config = dict(
    model='image diffusion model',
    train_examples=123503,
    conditioning='none',
    arch='dit',
    mlp_ratio=6,
    fused_qkv=False,
    layers=14,
    width=192,
    one_sided=False,
    ema_decay=0.999,
    lr_schedule='cosine_restarts',
    final_lr_fraction=0.1,
    weight_decay=0.05,
)
Rows from block 5, named by matrix and row number. Rows with one number belong to one neuron. Each number is 128 + 24 x the weight over its row's rms, rounded and kept within 0 to 255. All counts start at 0. After the name is the row's rms in percent of the matrix's.
# fc1: MLP up (model.blocks.5.mlp.fc1.weight, 1152x192), inputs 117-155
# fc2: MLP down (model.blocks.5.mlp.fc2.weight, 192x1152, transposed), outputs 117-155
fc1.688 076 [ 77 109 126 127 142 128 129 159 126  87 122 126 121 111 131 135 174 103 130 110 146 136 116 136 129 125 133 104 132 178 149 137 109 136 127  77 134  67 117]
fc2.688 079 [103 150 150 153 147 118  54 116 122 114 115 113 114 157  90 140 164 147 124 123 131 163 175 127 144 139  85 116  92 170 117  73 146 139 116 115 101 143 125]
fc1.689 059 [139 191 134 155 150 151 124 141 158 127 117 127 127  84 110 131 120 110 108 135 137 108 103 150 103  73 100 141 143  94 141  84 130 105 141 180 142 156  91]
fc2.689 075 [128  81 102 140 142 183 117 173  97 122 124 124 128 173 134 131 100 153 176 145 137 120 132 132  84 167 134 145 153 137 182 142 135 109 174 196 128 161  30]
fc1.690 067 [118 123 156 127 148 139 156 112 125 119  95  77 144 140 140 111 109  87 142 169 116 122 130 113 138  95 108 126 115 113  87 148 123 133 158 110 113 154 132]
fc2.690 064 [116 115 102 144 159 122  92 135 123  95 126 170 131 115 115 108 107 161 115  84 129 119 123 114 141 172 141  58 103 138 122 101 171 114 107 117 106 122 144]
fc1.691 070 [123 151 128 123 145 126  97 169 105 102 127 135 138 125 117 144 132 108 126 127 145 122 130 126 131  94 129 130  82  98 134 150 163 138 124 142 113 120 154]
fc2.691 068 [102 114 133 128 126 124 146 166 146 130 126 134 136 119 111 146 101 146 135 114 101 121 125 128 150 155 129 138 103 138 154 123 149 150 122 142 111 139 103]
fc1.692 069 [154  49 118  75 104 152 127 115 120 144 151 135 118 137 116 145 146  97 116 118 157 129 138 126 131  91 174 121 163 127 126  94  94 157 117 185 131 133 135]
fc2.692 063 [149 211 124  86  99 142 139 116 122 127 142 108 124 129 117 129 136 175 136 127 112 133 135 136 128 162 102 150 184 126 134 182 139 133 138 183 126 147 128]
fc1.693 069 [114 124 144 177 153 119 110 134 134 124 151  96 128  95 121 142 114  94 134  39 165 131 124 130 149 112 117 121 105 125 131 103 146 152 116 123 106 107 142]
fc2.693 071 [134 139 112 165 160 118 147 131 142 129 131 144 148 156 126 144 128 189 111 227  99 119 122 143 129 136 132 117 118 112 128 147 119 138 128 126 103 133 151]
fc1.694 093 [105 105  95 125 124 138 117 147 153 112 127 149 128  76 142 147  37 172 126 139 116 127 126 124 115 118 147  91 147 162  60  93  86 104 102 125 110 112 107]
fc2.694 092 [ 94 118 129 159 123  96 135 132 155 135 144 110 130 165 120 115  88  82 115 114 139 169 103 189 141 122 107 124 122 108 131 118 187 114  48 156 150  92  66]
fc1.695 067 [162 100 145 156 156 125 169 112 112 145 146 117 127 139 121 167 157 117 121 103 141  99 124 148 129  96 118 142 106 139 114 117 146 118 105 185 144 137 141]
fc2.695 055 [161 146  97 151 141 148  92 118 144 146 131 139 152 119 110 184 141 144 124 167 126 156 127 120 124 149 131 159 100 116  35 135 127 140 149 186 126 119 143]
fc1.696 098 [134 136 129 121 137 119 122 129 127 122 144 161 118 124 129 120 203 136 114 128 118 127 139 154 121 141 117 181  99 124 246 107 152 193 156 153 139 151 191]
fc2.696 104 [125 137 147 156 164 152 155 128 137 169 128 106 146 127 170 137 112 100 146 108 108 125 151 121 126 122 175  99 124 141 121 167 111 121 130 118 128 104 129]
fc1.697 061 [144 144 112 176 147 112 141  97 123 145 139  98 111 102 152  99 182 130 112 173 136  94 147 158 106 114 135 127 136 112 121 117 132 138 100 184 134 117 158]
fc2.697 059 [156 130 121 184 138  91 103 116 127 147 139 114 113 124 110  99 127 137 157  99 142 158 138 118 125 118 104 138 199  81 100 161 105 149 158 168 166 121 140]
fc1.698 063 [101 161 122 163 137 130 162 117  93 104 165 117 134 116 154 136 119 121 118 141 156 137 119 110 123  82 162  98 147 108 100 128 109 154 114 169 129 125 145]
fc2.698 061 [103  97 158 157 153 125  85 106 146  83 146 121 148 136 124 103 117 136 119 121 108 107 113 133 128 154  93 145 156 137 161 164 154 113 136 168 126 127 157]
fc1.699 057 [104 213 119 126 140 116 137 121  96  99 139 118 138 138 111 116 111 158 112  96  68 122 120  97 150 129 152  97 162 146 125  91 128 106 115 120 136 124 125]
fc2.699 045 [ 92  52 117 108 125 128 123 115 158  83 120 155 136 100 147 123 117 100 154 158 183 138 122 145 170 141 109 159 144 122 132 133 135 126 123 124 154 118 103]
fc1.700 077 [130 195 128 138 108 124 139 123 108 109 157 181 115 127 108 127 134  91 123 109 145 107 163 137 112 107  95 115 138 120 115 109 149 116 130 112 123 174 135]
fc2.700 064 [135  61 106 149 116 134 129 120 135 112 156  82 135 125 134 127 102 145 142 168 115 151 158 142 130 145 156 144 174  99  73 137 113 166 124 124  78 130 135]
fc1.701 070 [ 58 140  91 107 145 118 104 137 162 119  96 149 129  78 106 148 157  72 146 156 142 132 120 136 139 110 127 126 109 142 127 115 141 147 135 121  98 111 124]
fc2.701 067 [ 62 125 150 104 140 115 170 128  96 127 112 106 149 145 126 149 135 177 120  97 116 127 110 110 153 140 120  93 108 118 166 132 137 124 100 117 107 115 110]
fc1.702 091 [141 119 139 132 139 127 107  76 106 129 136 113 138 128 112 126 186 149 114 127 118 109 137 117 129 112  83 160  68  80 143 135 175 203 155 171 176 146 166]
fc2.702 093 [135 125 114 116 102 139 167  88 124 194 127 122 129 162 171 135 164  98 108 106 145 134 126 125 119 145 131 164 137 132 125 147 120 116 162 134 161 121 139]
fc1.703 066 [117 174 117 111  73 140 138 157  98 139 124  93 121 149 141  94 112 111 143  95 113 103 132 123 138 157 138 142 115 125 112 137 140 128 140 175 141 113 114]
fc2.703 061 [126  91 143 106  60 157 130 149 150 155 121 159 122  92 130 125 117 107 125 148 138 136 126 123 133  86 117 103 135 144 108 106 139 120 109 175 142 132  89]
fc1.704 070 [166 167 125 144 175 105 107 165 114 135 132 104 136  63 161 146 137 148 116 126  59  95 114 141 127 164 137 127 133 131 138 111 107 121 135 189 137 137 141]
fc2.704 055 [152  75 126 134 162 101 149 164 144 138 129 130 144 184 106 146 115  89 125 126 203 159 125 114 113  92 122 147 127 140 135 140 130 122 112 193 130 124 167]
fc1.705 056 [128 135 159 142 122 142 131  97 144 113 126 134 117 130 139 164 155 125 158  96 113 133 136  93 130 143 165 130 119 133 121 117 176 111 137 144 174 118 150]
fc2.705 067 [119 145 112 181 132 156 125  85 149 151 114 106 121 134 119 160 145 142 112 175 110 142 117 145 122 139 103 156 128 138 125 157 150  76 151 126 131 122 134]
fc1.706 065 [121 198 148 127 156 131  89 122 170 116 137 125 148 160 119 133  87 126 130 123 132 147 108 130 124 131 138  93 152 114 114 149 135 144 145 143  98 124 115]
fc2.706 062 [133  77 105 127 149 141 163 130  84 118 140 131 147 124 166 136  76 124 117 141 111 110 106 121 133 109 130 169 142 130 122  91 163 101 104 143 111 112 126]
fc1.707 094 [127 136 112 122 133 119 121  92 134 138 135 118  73 120 144 118 131  69 109 123 137 118 134  93 110 112 109 106 143 148 107 126 125  79 129 134 138 129 105]
fc2.707 084 [142 106 142 116 110 102 129  92 102 158 107 120 163 144 128  94 119 180 175 125 147 128  81  91 164 126 127 129 132 129 127 118 134 138 111 128  86 145 172]
fc1.708 102 [163 122 152 114 127 150 136 140 108 172 120  97 129 145 138 114 172 174 134  90 116 111 186 133 117 152 107 141 125 176 163 129 147  52 130 149 116 110 182]
fc2.708 106 [118 143 155 138 184 126 138 140  98 105 124 107 154 150 142 130 100 134 123  89 121 123 170 154 122 152 133 105 108 161 204 103 158 129 118 129  98 133 102]
fc1.709 064 [119 181 128 120 155 138 115 138 138 120 133 114 127 112 152 127 108  93 119 129 124 149 120 129 158  98 158 117 122 137 135 156 134 103 123 118 145 134 135]
fc2.709 054 [110  74 161 109 142 140 142 118 132 101 140 148 171 137 134 104 117 154 149 103 120 112 108 135 145 145 117 107 132 157 107 129 109 110 147 120 159 134 142]
fc1.710 064 [139 118 159 135 131 134 130 132 152 120 137 107 116 127 139 110 169 166 110 101 120 109  98 122 119 145 120 135 177 151 111 132 143 139 128 125 137 122 134]
fc2.710 060 [137 139 123 124 133 136  96 141 105 134 140 131 100 118 119 100 121  99 137 152 127 131 101 129 143 104 141 156 180 108  80 151 124 134 142 108 135 135 115]
fc1.711 083 [ 88 126 140 123 129 178  88 129 145 110 104  97 125 124 103 150 129 160 128 138 111 137 138 120  86 149 142  95 155 133 115  94  86 130 130 141 108 127 157]
fc2.711 116 [140 133 140  95 103 163  97 163 134 116  96 163 148 149 129 115 147 119 156 147 158 117 131 133 133 132 140  84 122 133 102 173 121 120 113 127 142 124 149]
fc1.712 063 [118 186 125 128 127 136 152 106  91 114  98 122 138 121 115 118 144 110 119 133 142  91 138 135 142 124 106 131 102 164 150  99 143 136 124 148 132 130 125]
fc2.712 058 [125  69 123 135 134 120 103 126 142 113 113 130 130 127 135 103 158 146 136 123 109 148 139 103 126 124 157 128  97 129 149 165 144 122 134 160 125 125 104]
fc1.713 066 [144 134  95 111 102  87 115  44 166 135 134  92 132  98 123 139  75 146  88  90 150 138 129 123 137 116  90 142 107 128 136 158 122 122  98 158  91 123 134]
fc2.713 066 [158 121 134  97 130  56 144 136 127 139 116 160 139 137 149 130 118  77  93 196 113 148 131 136  99 125 145 163 106 156  95 125 137 158 118 155  99 119  87]
fc1.714 250 [142 130 118 119 152 120  77  93 135 138 213 121 125 139 109 137 105 145 122 148 136 178 126 131 133 140 118 149 107 144 154 141  95 121 112 115 150  78 110]
fc2.714 200 [108 140 124 130 106 138  72 194 121 104  53 108 155 147 121 118 115 123 128 162 131 176 150 131 130 138 102 125 152 144 110 154 152 129 110 141 104  86 171]
fc1.715 085 [136 125 162 118 102 144  98 138  96  99 129 109 111 176 125 170 134 129 122 136 120  96 134 146 151  90 181 131 130 140 142 119 154 119 136 145 148 165 127]
fc2.715 076 [ 95 145  98 100 141 133 157 159 107 103 103 136  85 110 135 159 127 109 125 126 131 153 111  98 126 131  91 146 117 146 132 170 114 130  96 128 154 126 146]
fc1.716 086 [134 127 173 124  78 152 154 116 104 152 141 120 137 166 134 160 107 129 165 132 141 135 145 119  90 142 146 115 150 129 109 124  90 168 127 118 115 136 119]
fc2.716 073 [123 137 130 133 108 112 104 113 131 176 161 102 151 105 142 162 111 119  83 125 139 125 140 149 141 132 115 145 123  80 168 147 110  85 124 140 103 163 150]
fc1.717 062 [ 78 160 122 150 102 115 152 139 126 126 106 137  93 121 125 119 171 136 183 165 105  80  92 176 147 139 107 119 108 132 149 147 118 142 166 115 129 136 118]
fc2.717 070 [105 109 150 138  97 121  90 117 126 131 133 122 105 173 157 120 129 149  82  63 151 161 135  99 125 123 146 128 104 169 165 132 105 133 113 122 103 142 128]
fc1.718 148 [160 120 117 129 150 149 182 167 149 113 122 130 146 129 162 100 156 123 170  98 144 128 126 148 191 126 130 128 155 156 137 159 102  79 135 116 172 134  73]
fc2.718 149 [107 124 123 127 108 132 138 128 122 130 131 120 114  92 159 171 122 111 167 102 145 126 152 132  73 133 155 103  97 147  86 145 165  94 132 144 110 125 183]
fc1.719 105 [155 136 124 122  97 153 130 137 168  80 170 110 120 167  95 104 125 127 206 154 112 127 100 103 152 115 130 160 147 133 148 128 165  74 147 164 153  88 121]
fc2.719 142 [153 166 138 132 131 129 133 117  91  77 140 115 141 170 175 148 101  78 175 132 147 132 154 167 143 159 151 141 128 142 107 134 170 133 153 156 104 144 153]
fc1.720 104 [141 146 139 134 150 141 136 131 114 132 114 105 108 164 129 131 122 146 132 129 128 137 117 163 145 143 149 145 147 134 133 132 109  73 114 126 157 143 107]
fc2.720 114 [122 124 136 114 137 128 120 121 134 100 150 138 136 128 168 139 133 121  90 157 122 123 129  99  72 130 111 107  90 113  79 108 126  87 135 124 121 147  81]
fc1.721 078 [149  84 122 117 139 123 140 125 129 130 110 199 136 104 105 114 111 127 113 156 180 133 109 129 112 109 144 122 123 141  94 172 141 112 116 167 124 140 138]
fc2.721 075 [137 136 147 118 137 143 108 110 113 130 119 123 117 168 123  86 113 136 130 100 103 131 119 154 130 139 111  75 123 128 106 150 130 126 150 141  94 109 160]
fc1.722 251 [150  97 135 130 162 157 156 112  98 128 145 137 164 138 142  82 101 159 167 120 105 140 106  88 151 127 165 136 136 137 150 122 115 115 162 120 134 177 153]
fc2.722 175 [112 103 133 131  92 113 154 176  95 154 118 138  64 137 152 199 159 148 154 110 114 126 154  95  98 127 157 128 127 156 106  99 148 114 150 134 154 164 121]
fc1.723 089 [122 125 137 128 113  88 138 105 107 153 139 138 145 122 111  97 108 107 147 128 127 120 124 119  95 130 132  72 123 169  86 135 102  42 113  98  80 136 120]
fc2.723 101 [120 122 114 128 108 159 139 128 125 164 121 122 102 115 137 123 159 149 130 146 134 106  91 108 101 144 121 102  82 136 135  74  94 196 131 127 112 123 210]
fc1.724 067 [ 79 106 140 161 164 118 132 120 141 152 134 105 112 108 147 108 128 113 117 128 161 138 110 109 112 129 117 140 121 144 161 131 125 137 147  89 147 123 132]
fc2.724 059 [ 76 146 130 152 171 122 136 134 110 135 125 145 122 135 116 103 131 129 136 125  86 105 128 146 116 119 157 103 119 131 156 137  92 123 135  86 144 156 142]
fc1.725 065 [105 160 102 145 108 119 152 140 135 123 129 121 127 142 142 120 116 117 124  93  98  80 138 123 104  77 122 132  88 121 133 127 134 122 118  73 131 129 133]
fc2.725 063 [102 102 170 141 106 124  92 153 124 130 120 139 146 125 102 127 144 130 139 152 157 169 131 142 141 186 145  69 116 156 132 163 143 143 155  73 142 137 109]
fc1.726 067 [118 114 153 165 134 154 144 125 115 136 141 148 105 117 145 143 147 143 144 125 131 120 103 157 130 158 118 120 114 116 140 156 117 131 134  96 126 119 146]
fc2.726 061 [126 147 111 151 114 142 107 130 122 119 151 113 126 133 122 126 150 110  97 122 130 122 121 127 122  90 130 133 107 161 168 106 128 120 123  99 119 117 172]
fc1.727 161 [148 140 137 109 163 140 110 123  84 147 160 200 153 135 121 142 100 146 159 147 108  85  99 120 141 139 117 168  85 132 152 102 146 160 151 149 105 140 155]
fc2.727 172 [127 132 142 151  90 121 111 169  75 107 109 157  97 112 109 138 142 163 147 158 117  77 151 114 135 142 139 118 167 114 123  92 135 137 131 121 145 120  90]
fc1.728 058 [138 115 130 160  78 131 167 132  98 129 128  96  92 143 122  92 141 169 149 110 113 102 147 137 109 131 109 150 104 147 136 118 129 113 139 115 131 103 166]
fc2.728 059 [141 123 115 148  82 145 113 136 158 132 154 122 102 112 164 110 107  82 129 131 157 152 155 120 114 112 121 153 117 156 119 175 134 130 127 110 130 150 218]
fc1.729 067 [130 191 109 173 130 159 104 113 127 137 142 149 140 124 143 120 133 135 116 119 211 100 117 113 130  38 134 136 105 124 143 139 120 126 149 118 125 124 141]
fc2.729 062 [127  60 153 156 110 158 160 102 118 122 129 131 119 140 129 108 136 127 155 145  47 135 116 136  97 208 103  83 103 126 126 121 120 114 135 122 108 137 152]
fc1.730 080 [140 135 128  91  97 129 106 162 132 119 113 126 144 150 101  89 134 158 110 115 154 143  78 107 122 136 110 155 134 110 108 134 141 161 152 116 130  94 162]
fc2.730 104 [125 117 136  82  94 117 144 138 135 154 117 124 165  87 149 109 153 127 128 143 117 121 119 134 121 123 150 147 132  87 114 102 136 156  94 131 100 119 171]
fc1.731 065 [ 92  88 127 103 162 138 159 118 133 117 146 130 130 124 139 136 158 118 109 109 182 111 132 119 137  72 119 129 125 132 146 106 136 125 135 101 115 155 134]
fc2.731 062 [ 89 150 128  99 139 142  84 110 131 110 123 147 111 118 101 124 130 147 147 145  71 130 121 145 144 178 138 139 140 127 185 144  91 157 130  94 108 152 103]
fc1.732 091 [113  89 128 113 130 129 106 134 159 132 143 151 114 108 142 119 127 128 100 136 117 142 145 131 168 116 117 117 140 111 129 134 156 158  89 137 153 107 107]
fc2.732 113 [141 162 142 128 105 146  96 126 129 150 114 128 110 132 116 119 145 112 118 122 134 160 100 158 174 134 174 170 126 172 160 169 135  89 124 123 146 114 168]
fc1.733 177 [138 128 150 115 112 137 145 144 158 148 114 171 146 108 118  55 113 115 134 139 169 147 197 134 173 132 184 134 143 127 124 144 123 135 120 116 168 138 162]
fc2.733 154 [114 132 142 158 135 148 157 115 170 111 112 146 126  98 117 197 139 142 135 147 162 136  43 115  92 132 171 125 131 116 151 140 150 115 139 127  88 140 103]
fc1.734 068 [139 190 164 140 144 122 105  89 137 129  90 100 112 131 106 100 125 154 128 126 143  72 125 100 149 116 148 126 139 122 127 159 131 111 141 145 170 140 126]
fc2.734 062 [149  58 112 129 154 127 143 112 115  90 117 145 115 119 119 102 156  99 146 105 113 194 106  98 152 138 129 146 124 125 175  83 116 149 120 139 170 122 132]
fc1.735 067 [110  84 150 118 108 104  95 143 136 117 119 106 134 132 147 118 140 143 121 133 115 103 142 132 139 169 154 108 144 125 120 136 146 132 133 149 137 133 125]
fc2.735 055 [111 168 122 106  86 115 181 130 129 127 122 154 137 142 117 106 145 114 116 119 141 138 147 132 139  97 128 150 181 160  75 135 143 118 144 142 118 144 148]
fc1.736 059 [ 36 162 103 144  96 110 119 161 148 145 144 126 125 168 141 126 148 116 128 124  69 133 133 119 141 115 128 136 112 129 146 112 118 159 147 114 145 131 125]
fc2.736 050 [ 48  97 136 132  78 114 145 145 103 133 137 127 118  90 136 119 140 142 152 109 197 116 140 119 126 139 128 157  92 141 147 128 147 117 110 119 155 118 136]
fc1.737 060 [167 106 171 156 100 153 129 102 136 114 101 110 115 146 136 104 108 158 127 119 157 161 128 127 128 209 141 125  72 116 125 142 112 144 136 121  97 141 118]
fc2.737 056 [161 155 116 156  86 153 122 109  96 112  95 136 141 124 118  83 130 108 142 130  82  89 104 130 133  73 131  56  58 146 140 137 155 114 108 124 128  89 109]
fc1.738 065 [159 122 115 140 140 104 130 107 103 138  95 128 131 144 124 114 154 133 109 156 126 166 156 138 119 117 123 139  60 123 141 145 134 127 140  95 107 107 134]
fc2.738 063 [168 148 136 129 152 112 131 123 151 139 127 113 146  97 119 103 146 112 129  91 142 103 137 118 106 141 117  47  83 149 156 118 111 138 129  89 116 137 156]
fc1.739 062 [102 103 131 123 151 119 142 128 142 149 112  98  95 138 114 143 177 179 157  87 159 134 138 147 119 132 139 142 145 138 149 132 149 121 137 192 136 123 144]
fc2.739 056 [119 138 130 141 140 117 127 127 124 148 137 140 117 114 136 124 139  80  91 164  92 121 160 132 154 115 105 154 181 143 116 170  96 119 158 176 112 137 104]
fc1.740 063 [116 115 102 124 150  89 138 117 125 125 113 109 135 140 127 129 124 112 112 164  55 104  93 140 129 196 151  99 181 141 118 110 104 123 112 125 104 123 167]
fc2.740 060 [118 126 157 119 148 111  90 165 116 142 140 140 154  82 108 139 113 149 146  75 188 147 109 108 136  71 118 166 138  93 149 140 121 145 118 150  99 124 182]
fc1.741 070 [138 109 110 119 126 121  83 104  97 142 137 142 105 119 128 118  92 108 144 112  86 109 126 123  99 132 143  84 178 116 135 151  85 112 120 142 123 105 140]
fc2.741 064 [121 156 154 121 130  99 183 112 159 162 131 113 128 137 151 112 124 125 132 140 165 141 139 117 127 126 116 149 164 131 209  83 147 111 112 158 125 121 115]
fc1.742 072 [150 188 116 148  88 143 137 134 161 133 120 117 124 137 123 137 157 126 122 122 178 124 128  93 152 181 134 156 110 125 118 124 138 167 125 211 115 135 115]
fc2.742 058 [143  50 118 131  63 186 116 111 110 152 110 159  99 113 133 138 130 112 130 142  96 142 108 138 120  79 103 132 118 133  87 114 148 140 130 196 125 141  96]
fc1.743 074 [204  77 138  88 139 116  96 158 104 151  89  68 120 157 133 168 120 107 134 140 120 129 148 132 145 135 152 144 125 141 116 167 129 151 141 180 108 126 117]
fc2.743 065 [199 166 132 100 141 128 162 133 143 145 127 175 103 100 137 183 117 146 120  98 145 129 142 124 139 130 104 120 129 125 101  94 159  97 108 186 107 115 135]
fc1.744 092 [120  98 107 126 113 158 110 151 134 137 118 119 134  96 146  86 136 117 180 121 110 130 116 133 121 129 143 125 112 124 116 130 130 128 130 152 119 137 145]
fc2.744 108 [144 134 116 107 129 110 118 117 130 140 158 161 140 133 124 162 129 102 127 179 142 146 142 110 114 133  98  26 122 154 101 128 110 127 140 118 146 146  79]
fc1.745 068 [ 88  96  99 152 106 113 153 130 120 103 135  74 125 108 134 122 163 100  86  99 130 131 137 121 136 155 109 133 130 130 117 131 129 131 151 129 159 122 160]
fc2.745 057 [ 87 156 132 132  83 128  98 147 140 108 131 181 123 137 128 105 134 152 159 171 119 128 136 147 127 107 144 107 154 118 114 120 131 138 124 134 169 129 180]
fc1.746 084 [ 94 122 169 159  88 151 105  69 160 160 115 123 132 171  79 110 116 124 159 140 130 160  81 121 113 146 109 129 110 115 106 112 170 123  90 145  98 116 131]
fc2.746 098 [102 128 107 133 154 104 123 110  98 112 109 131 161 107 105 110 147 189 113 106 108 124 139 115 126 121 120 130 150  95 150 178  98 136 129 139 101 116 152]
fc1.747 113 [128 133 101  86 113 121 171 128 171 147 145  93 127  85 106 106 152  95 151 113 117 173 126  93 125 101 131 193 137  67 134 126 150  82 140 158 151 121 158]
fc2.747 104 [125 130 129 157 111 147 138 127 134 201 117 149 100 116 144 122 116  90 144 126 129 153  59 116 173 125 103 120 189 120 197  89 109 105 158 124 169 109 128]
fc1.748 077 [142 130 140 115 115 140 118 122 136 124  95 130 128 123  92 121 185 128 146 121 105 135 101 110 119 119 128 120  28  73 189 131 185 158 171 168 158 161 136]
fc2.748 080 [142 123 121 132 132 150 177 119 148 169 118 135  86 140 132 138 187 131 140 126 141 110 117 117  83 135 120 106 143 129 117 186  74 121 199 121 163 144 119]
fc1.749 064 [136  79 122 138 177 140 138 157 156 106 121 152 117 105 113 130 121 104 147 130  52 130 121 141 105 131 111 127  96 147 142 104 122 131 149 103 118 123 100]
fc2.749 060 [141 183 126 144 183 136 100 167 108 127 122  98 123 133 131 126 123 144 118 110 198 125 137 130 142 130 162 147  96 120 148 162 130 132 109 109 142 126  82]
fc1.750 065 [127 145 146 143 144 106 138 132 120 129  92 127 114 119 141 126 183 134 131 129 161 103 121 127 133  68 132 135 154 142 143 101 145 133 129 182 134 142 144]
fc2.750 065 [123 104 100 141 131 116 123 127 133 128 112 122 110 138 103 106 173 112 114 137 104 143 134 140 112 195 109 154 156 121 138 175  99 129 176 176 132 144 134]
fc1.751 067 [135 129 162 156 144 190 127 134  52 108 110 126 117 142 123 144 116 147 112 145 187 104 119 137 114  85 133 152  99 137 123 158 139 128 144  97 112 128 149]
fc2.751 062 [162 121 110 145 152 198 111 144 191 105 133 123 106 108 131 136 114 103 151 103  79 157 122 133 166 160 119 115 102 119 114 125 132 132 114  93 115 133 168]
fc1.752 074 [146 114 131 113 123 136 119 147 200 116 132 100 129 109 118 113 166 148 132 133 110 112 107 179 111 135 135 123  90 123  80 139 124 108 144 153 138 106 117]
fc2.752 123 [126  99 108 103 115 140 133 120 139 153 128 129 159 126 161 169 184  99 126 131 129 115  89 150 145 139 125 159  84 150 255 122 139 144  98 145 195  91 126]
fc1.753 062 [103  70 106 164 154  99 138 135 123 112  93  91 101 119 143 137 142 125 103 126 132  72 137 127 129 110 123 114 118 171 136 147 131 150 139 125 114  96 127]
fc2.753 058 [116 174 147 156 149 132 144 154 117 146 113 150  97 131 146 151 156 121 151 116 132 175 139 126 122 134 152 143 135 110 115 108 122 125 121 133 129 145 115]
fc1.754 104 [164 171 102 129 149 147  98  34  94 115 130 178 133 128 125 120 109  92  99 151 146 146 181  97 115 134 166 130 141 111 150 144 122 120 135 113 136 120 142]
fc2.754 107 [147  94 149 107 169 155 164  54 129 134 149 107 130 119 144 112  82 141 162 131 129 102 168 119 132 125 127 107 122 172 144 136 105 128 154 101 128 168 103]
fc1.755 065 [103 148 136 136 108 123 112  95 122 106 157 143 115 140 126  96  98 159 130 130 126 141 115  89 134  88 126 130 135 121 107 143 127 136 113 121 119 129 127]
fc2.755 066 [123  98 109 135  90 130 126 112 145  71 163 111  97 126 146  84  89 112 131 141 119 115 118 139 148 166 120 138 153 135 158 107 157 131 106 130 139 115  87]
fc1.756 207 [136 105 119 188 132 109 145 146 160 108 135 142 118 146  89 102 115  96 210 159 163 126 127 131 115 138 130 124 136 121 146 123 124 143  67 126 118 135 140]
fc2.756 192 [114 117 133  80 120 157 151 116 147 131 128 134 154 118 115 164 128  67 180 135 150 108 133 120 141 138 134 141 127 114 110 123 126 130  80 133 154 120 105]
fc1.757 081 [141 144 166 135 167 121 100 193  84 135 152 110 110 128 110 126 158 113 127 125 116 165 147 114 139 144 115 164 114 153 116 117 146 140  98 146 126 118 134]
fc2.757 071 [150 124 101 135 151 107 120 164 162 156 115 145 109 120 124 148 134 166 150 139 134  82 167 146 137 140 138 139 143 105 150 142 105 144 133 149  86 161  99]
fc1.758 158 [ 97 129 124 125 143 158 148 142 122 138  97 162 141 105 109 110  81 152  88  82 124 127 207 146 167 137 123 110 150 121 128 124 153 130 159 134 155 140 178]
fc2.758 160 [148 125 119 130 146  85 150 158 114 123 158 143 113  98  95 145 175 130  79  65 121 139  72 109 103 138 129 118  96  90 121 102 104 127 146 139 112 142  65]
fc1.759 108 [155 183 125 150 145 140 117 130  81 126 114  95 109 145 145  59 141 136 134 123  90 142 128 147 157 166 121 140 104 122 141 132 131 156 147 121 155 122 146]
fc2.759 122 [105 155 117 118 105 158  97 156  82 106 121 100 152 142 111 168 100 137 139 116 105 141 118 129  96 161 133 143 158 115 152 152 156 132 132 133 136 112 135]
fc1.760 094 [123 114 160 116  89 137 141 187 123 200 185 127 171 150 116 134 108 132 154 121 141 161 136 113 106 127 154 116 123 119 139 125  94 124 105 140 131 129 151]
fc2.760 113 [148 145 130 108 123 124 128 148 133 158 126 105  95 147 101 106 116 111 175 133 135 163 133 160 144 137 114  74 152 144 128  86 129 134 148 138 138 106  79]
fc1.761 073 [140 183 154 123 143  95 132 140 148 125 147 142 138  89 131 131 175 154 155 134  94 161 134 138 121 153 119 145  96 118 149 112 149 138 129  82 155 119 129]
fc2.761 064 [130  85 107 100 121  73 143 112 138 115 151 126 144 175 130 115 152  89 114 118 159  90 160 123 145 108 144  94 107 148 113 130  96 146 140  63 152 120  98]
fc1.762 074 [ 83  81 124 138 119 156 129 139 118 100 110 189 130 140 138  80  81 137 155 117 186 173 142 146 117 128 140 126 138  96  93 145 121 110 111 129 139 105 140]
fc2.762 070 [ 88 181 141 132 115 157 113 160 142  91 124  77 141 108 117  67  92 124 108 117  70  94 148 122 131 117 126 147 128 117 132 125 148 139 111 133 153 127 169]
fc1.763 083 [136 104 135 119 109 117 145 122  99 100 104 126 139 127 107 102 162 103 160 108 151 113 124 144 101 129 122 129 120 118 109 140 161 142 147 104 120  92  96]
fc2.763 092 [131 121 120 148 165 152 120 148 157 188 151 133 116 132  96  91 126 144  98 161 142 108 108 120 146 100 135 137 113  71 176 124  92 116 124 121 164 128 133]
fc1.764 071 [103 141 109 127 104 117 130 127 183 157  76 130 132 133 150 104  65 111  94 122 214 147 109 127 132 146 146 120 103 152 124  93 117 123 144 155 117 130 116]
fc2.764 067 [113 116 142 112  96 139 139 142  80 146 111 107 144 102 110  86  83 153 164 126  38 119 108 122 125 102 125 132  73 147 122 160 159 116  96 176 129 106 127]
fc1.765 054 [ 82 199 110 122 153 131 121 140  93 139 154 158 112 139 149 106 132 132 132 129 129 121 149 147 147 104 108 123 138 124 156 139 145 145 124 150 130 124 142]
fc2.765 048 [ 72  44 126 120 172 155 110 133 151 119 132  94 109 130 109 111 132 119 142 120 128 140 134 114 135 161 161 149 159 145 155 141 125 123 141 148 138 107 147]
fc1.766 047 [106 121 153 127 166  76 107 130 156  92 141 163 106 116 170 126 151 138 133 131 145 153 133 140 148  99 161 146 139 139 113 121 136 159 125 145 131 125 117]
fc2.766 045 [106 145 130 132 162  72 159 136 118 106 118  94 110 155 138  91 173 142 142 113  99 122 137 139 127 166  95  98 173  93 100 112 152  98 112 136 131 136  56]
fc1.767 073 [ 88 128 110  82 141 111  78 129 161 135 118 132 116 130 150 142 140  95 144 142 115 119  98 132 134  87 123 125 165 131 150 122 121 137 127 133 133 135 131]
fc2.767 067 [ 88 119 162  76 133 111 180 122 108 145 140 127 108 107 121 123 134 193 106 117 147 134 127 147 100 159 140 155 146 130 133 131 103 126 136 121 132 151 104]
fc1.768 066 [ 95 166 103 216 138 140 110 114  79 120 117 141 125 162 130  96  88 128 133 140 128 194 133 101 106  94 145 117  91 148 129 118 130 124 149 116 121 104 133]
fc2.768 070 [115  94 134 249 132 147 128 138 150 135 120 114 153  87 150 109 109 126  87 110 130  48 125 133 134 172 108 100  76 114 126 128 152  99 128 123 129 124  97]
fc1.769 066 [129 130 101 137 146 147 142 147  83 109 119 184 151 146 108 159  96 153 158 124 123 178 136 142 131 174 159 140 111  98 130 125 124 117 137 153 118 119 124]
fc2.769 059 [134 125 127 145 133 135 109 121 160  92 126  84 163 103 127 154 106 104 108 128 126  85 125 131 134  83 101 175  80 148 108 125 141 121 111 177 122 121 113]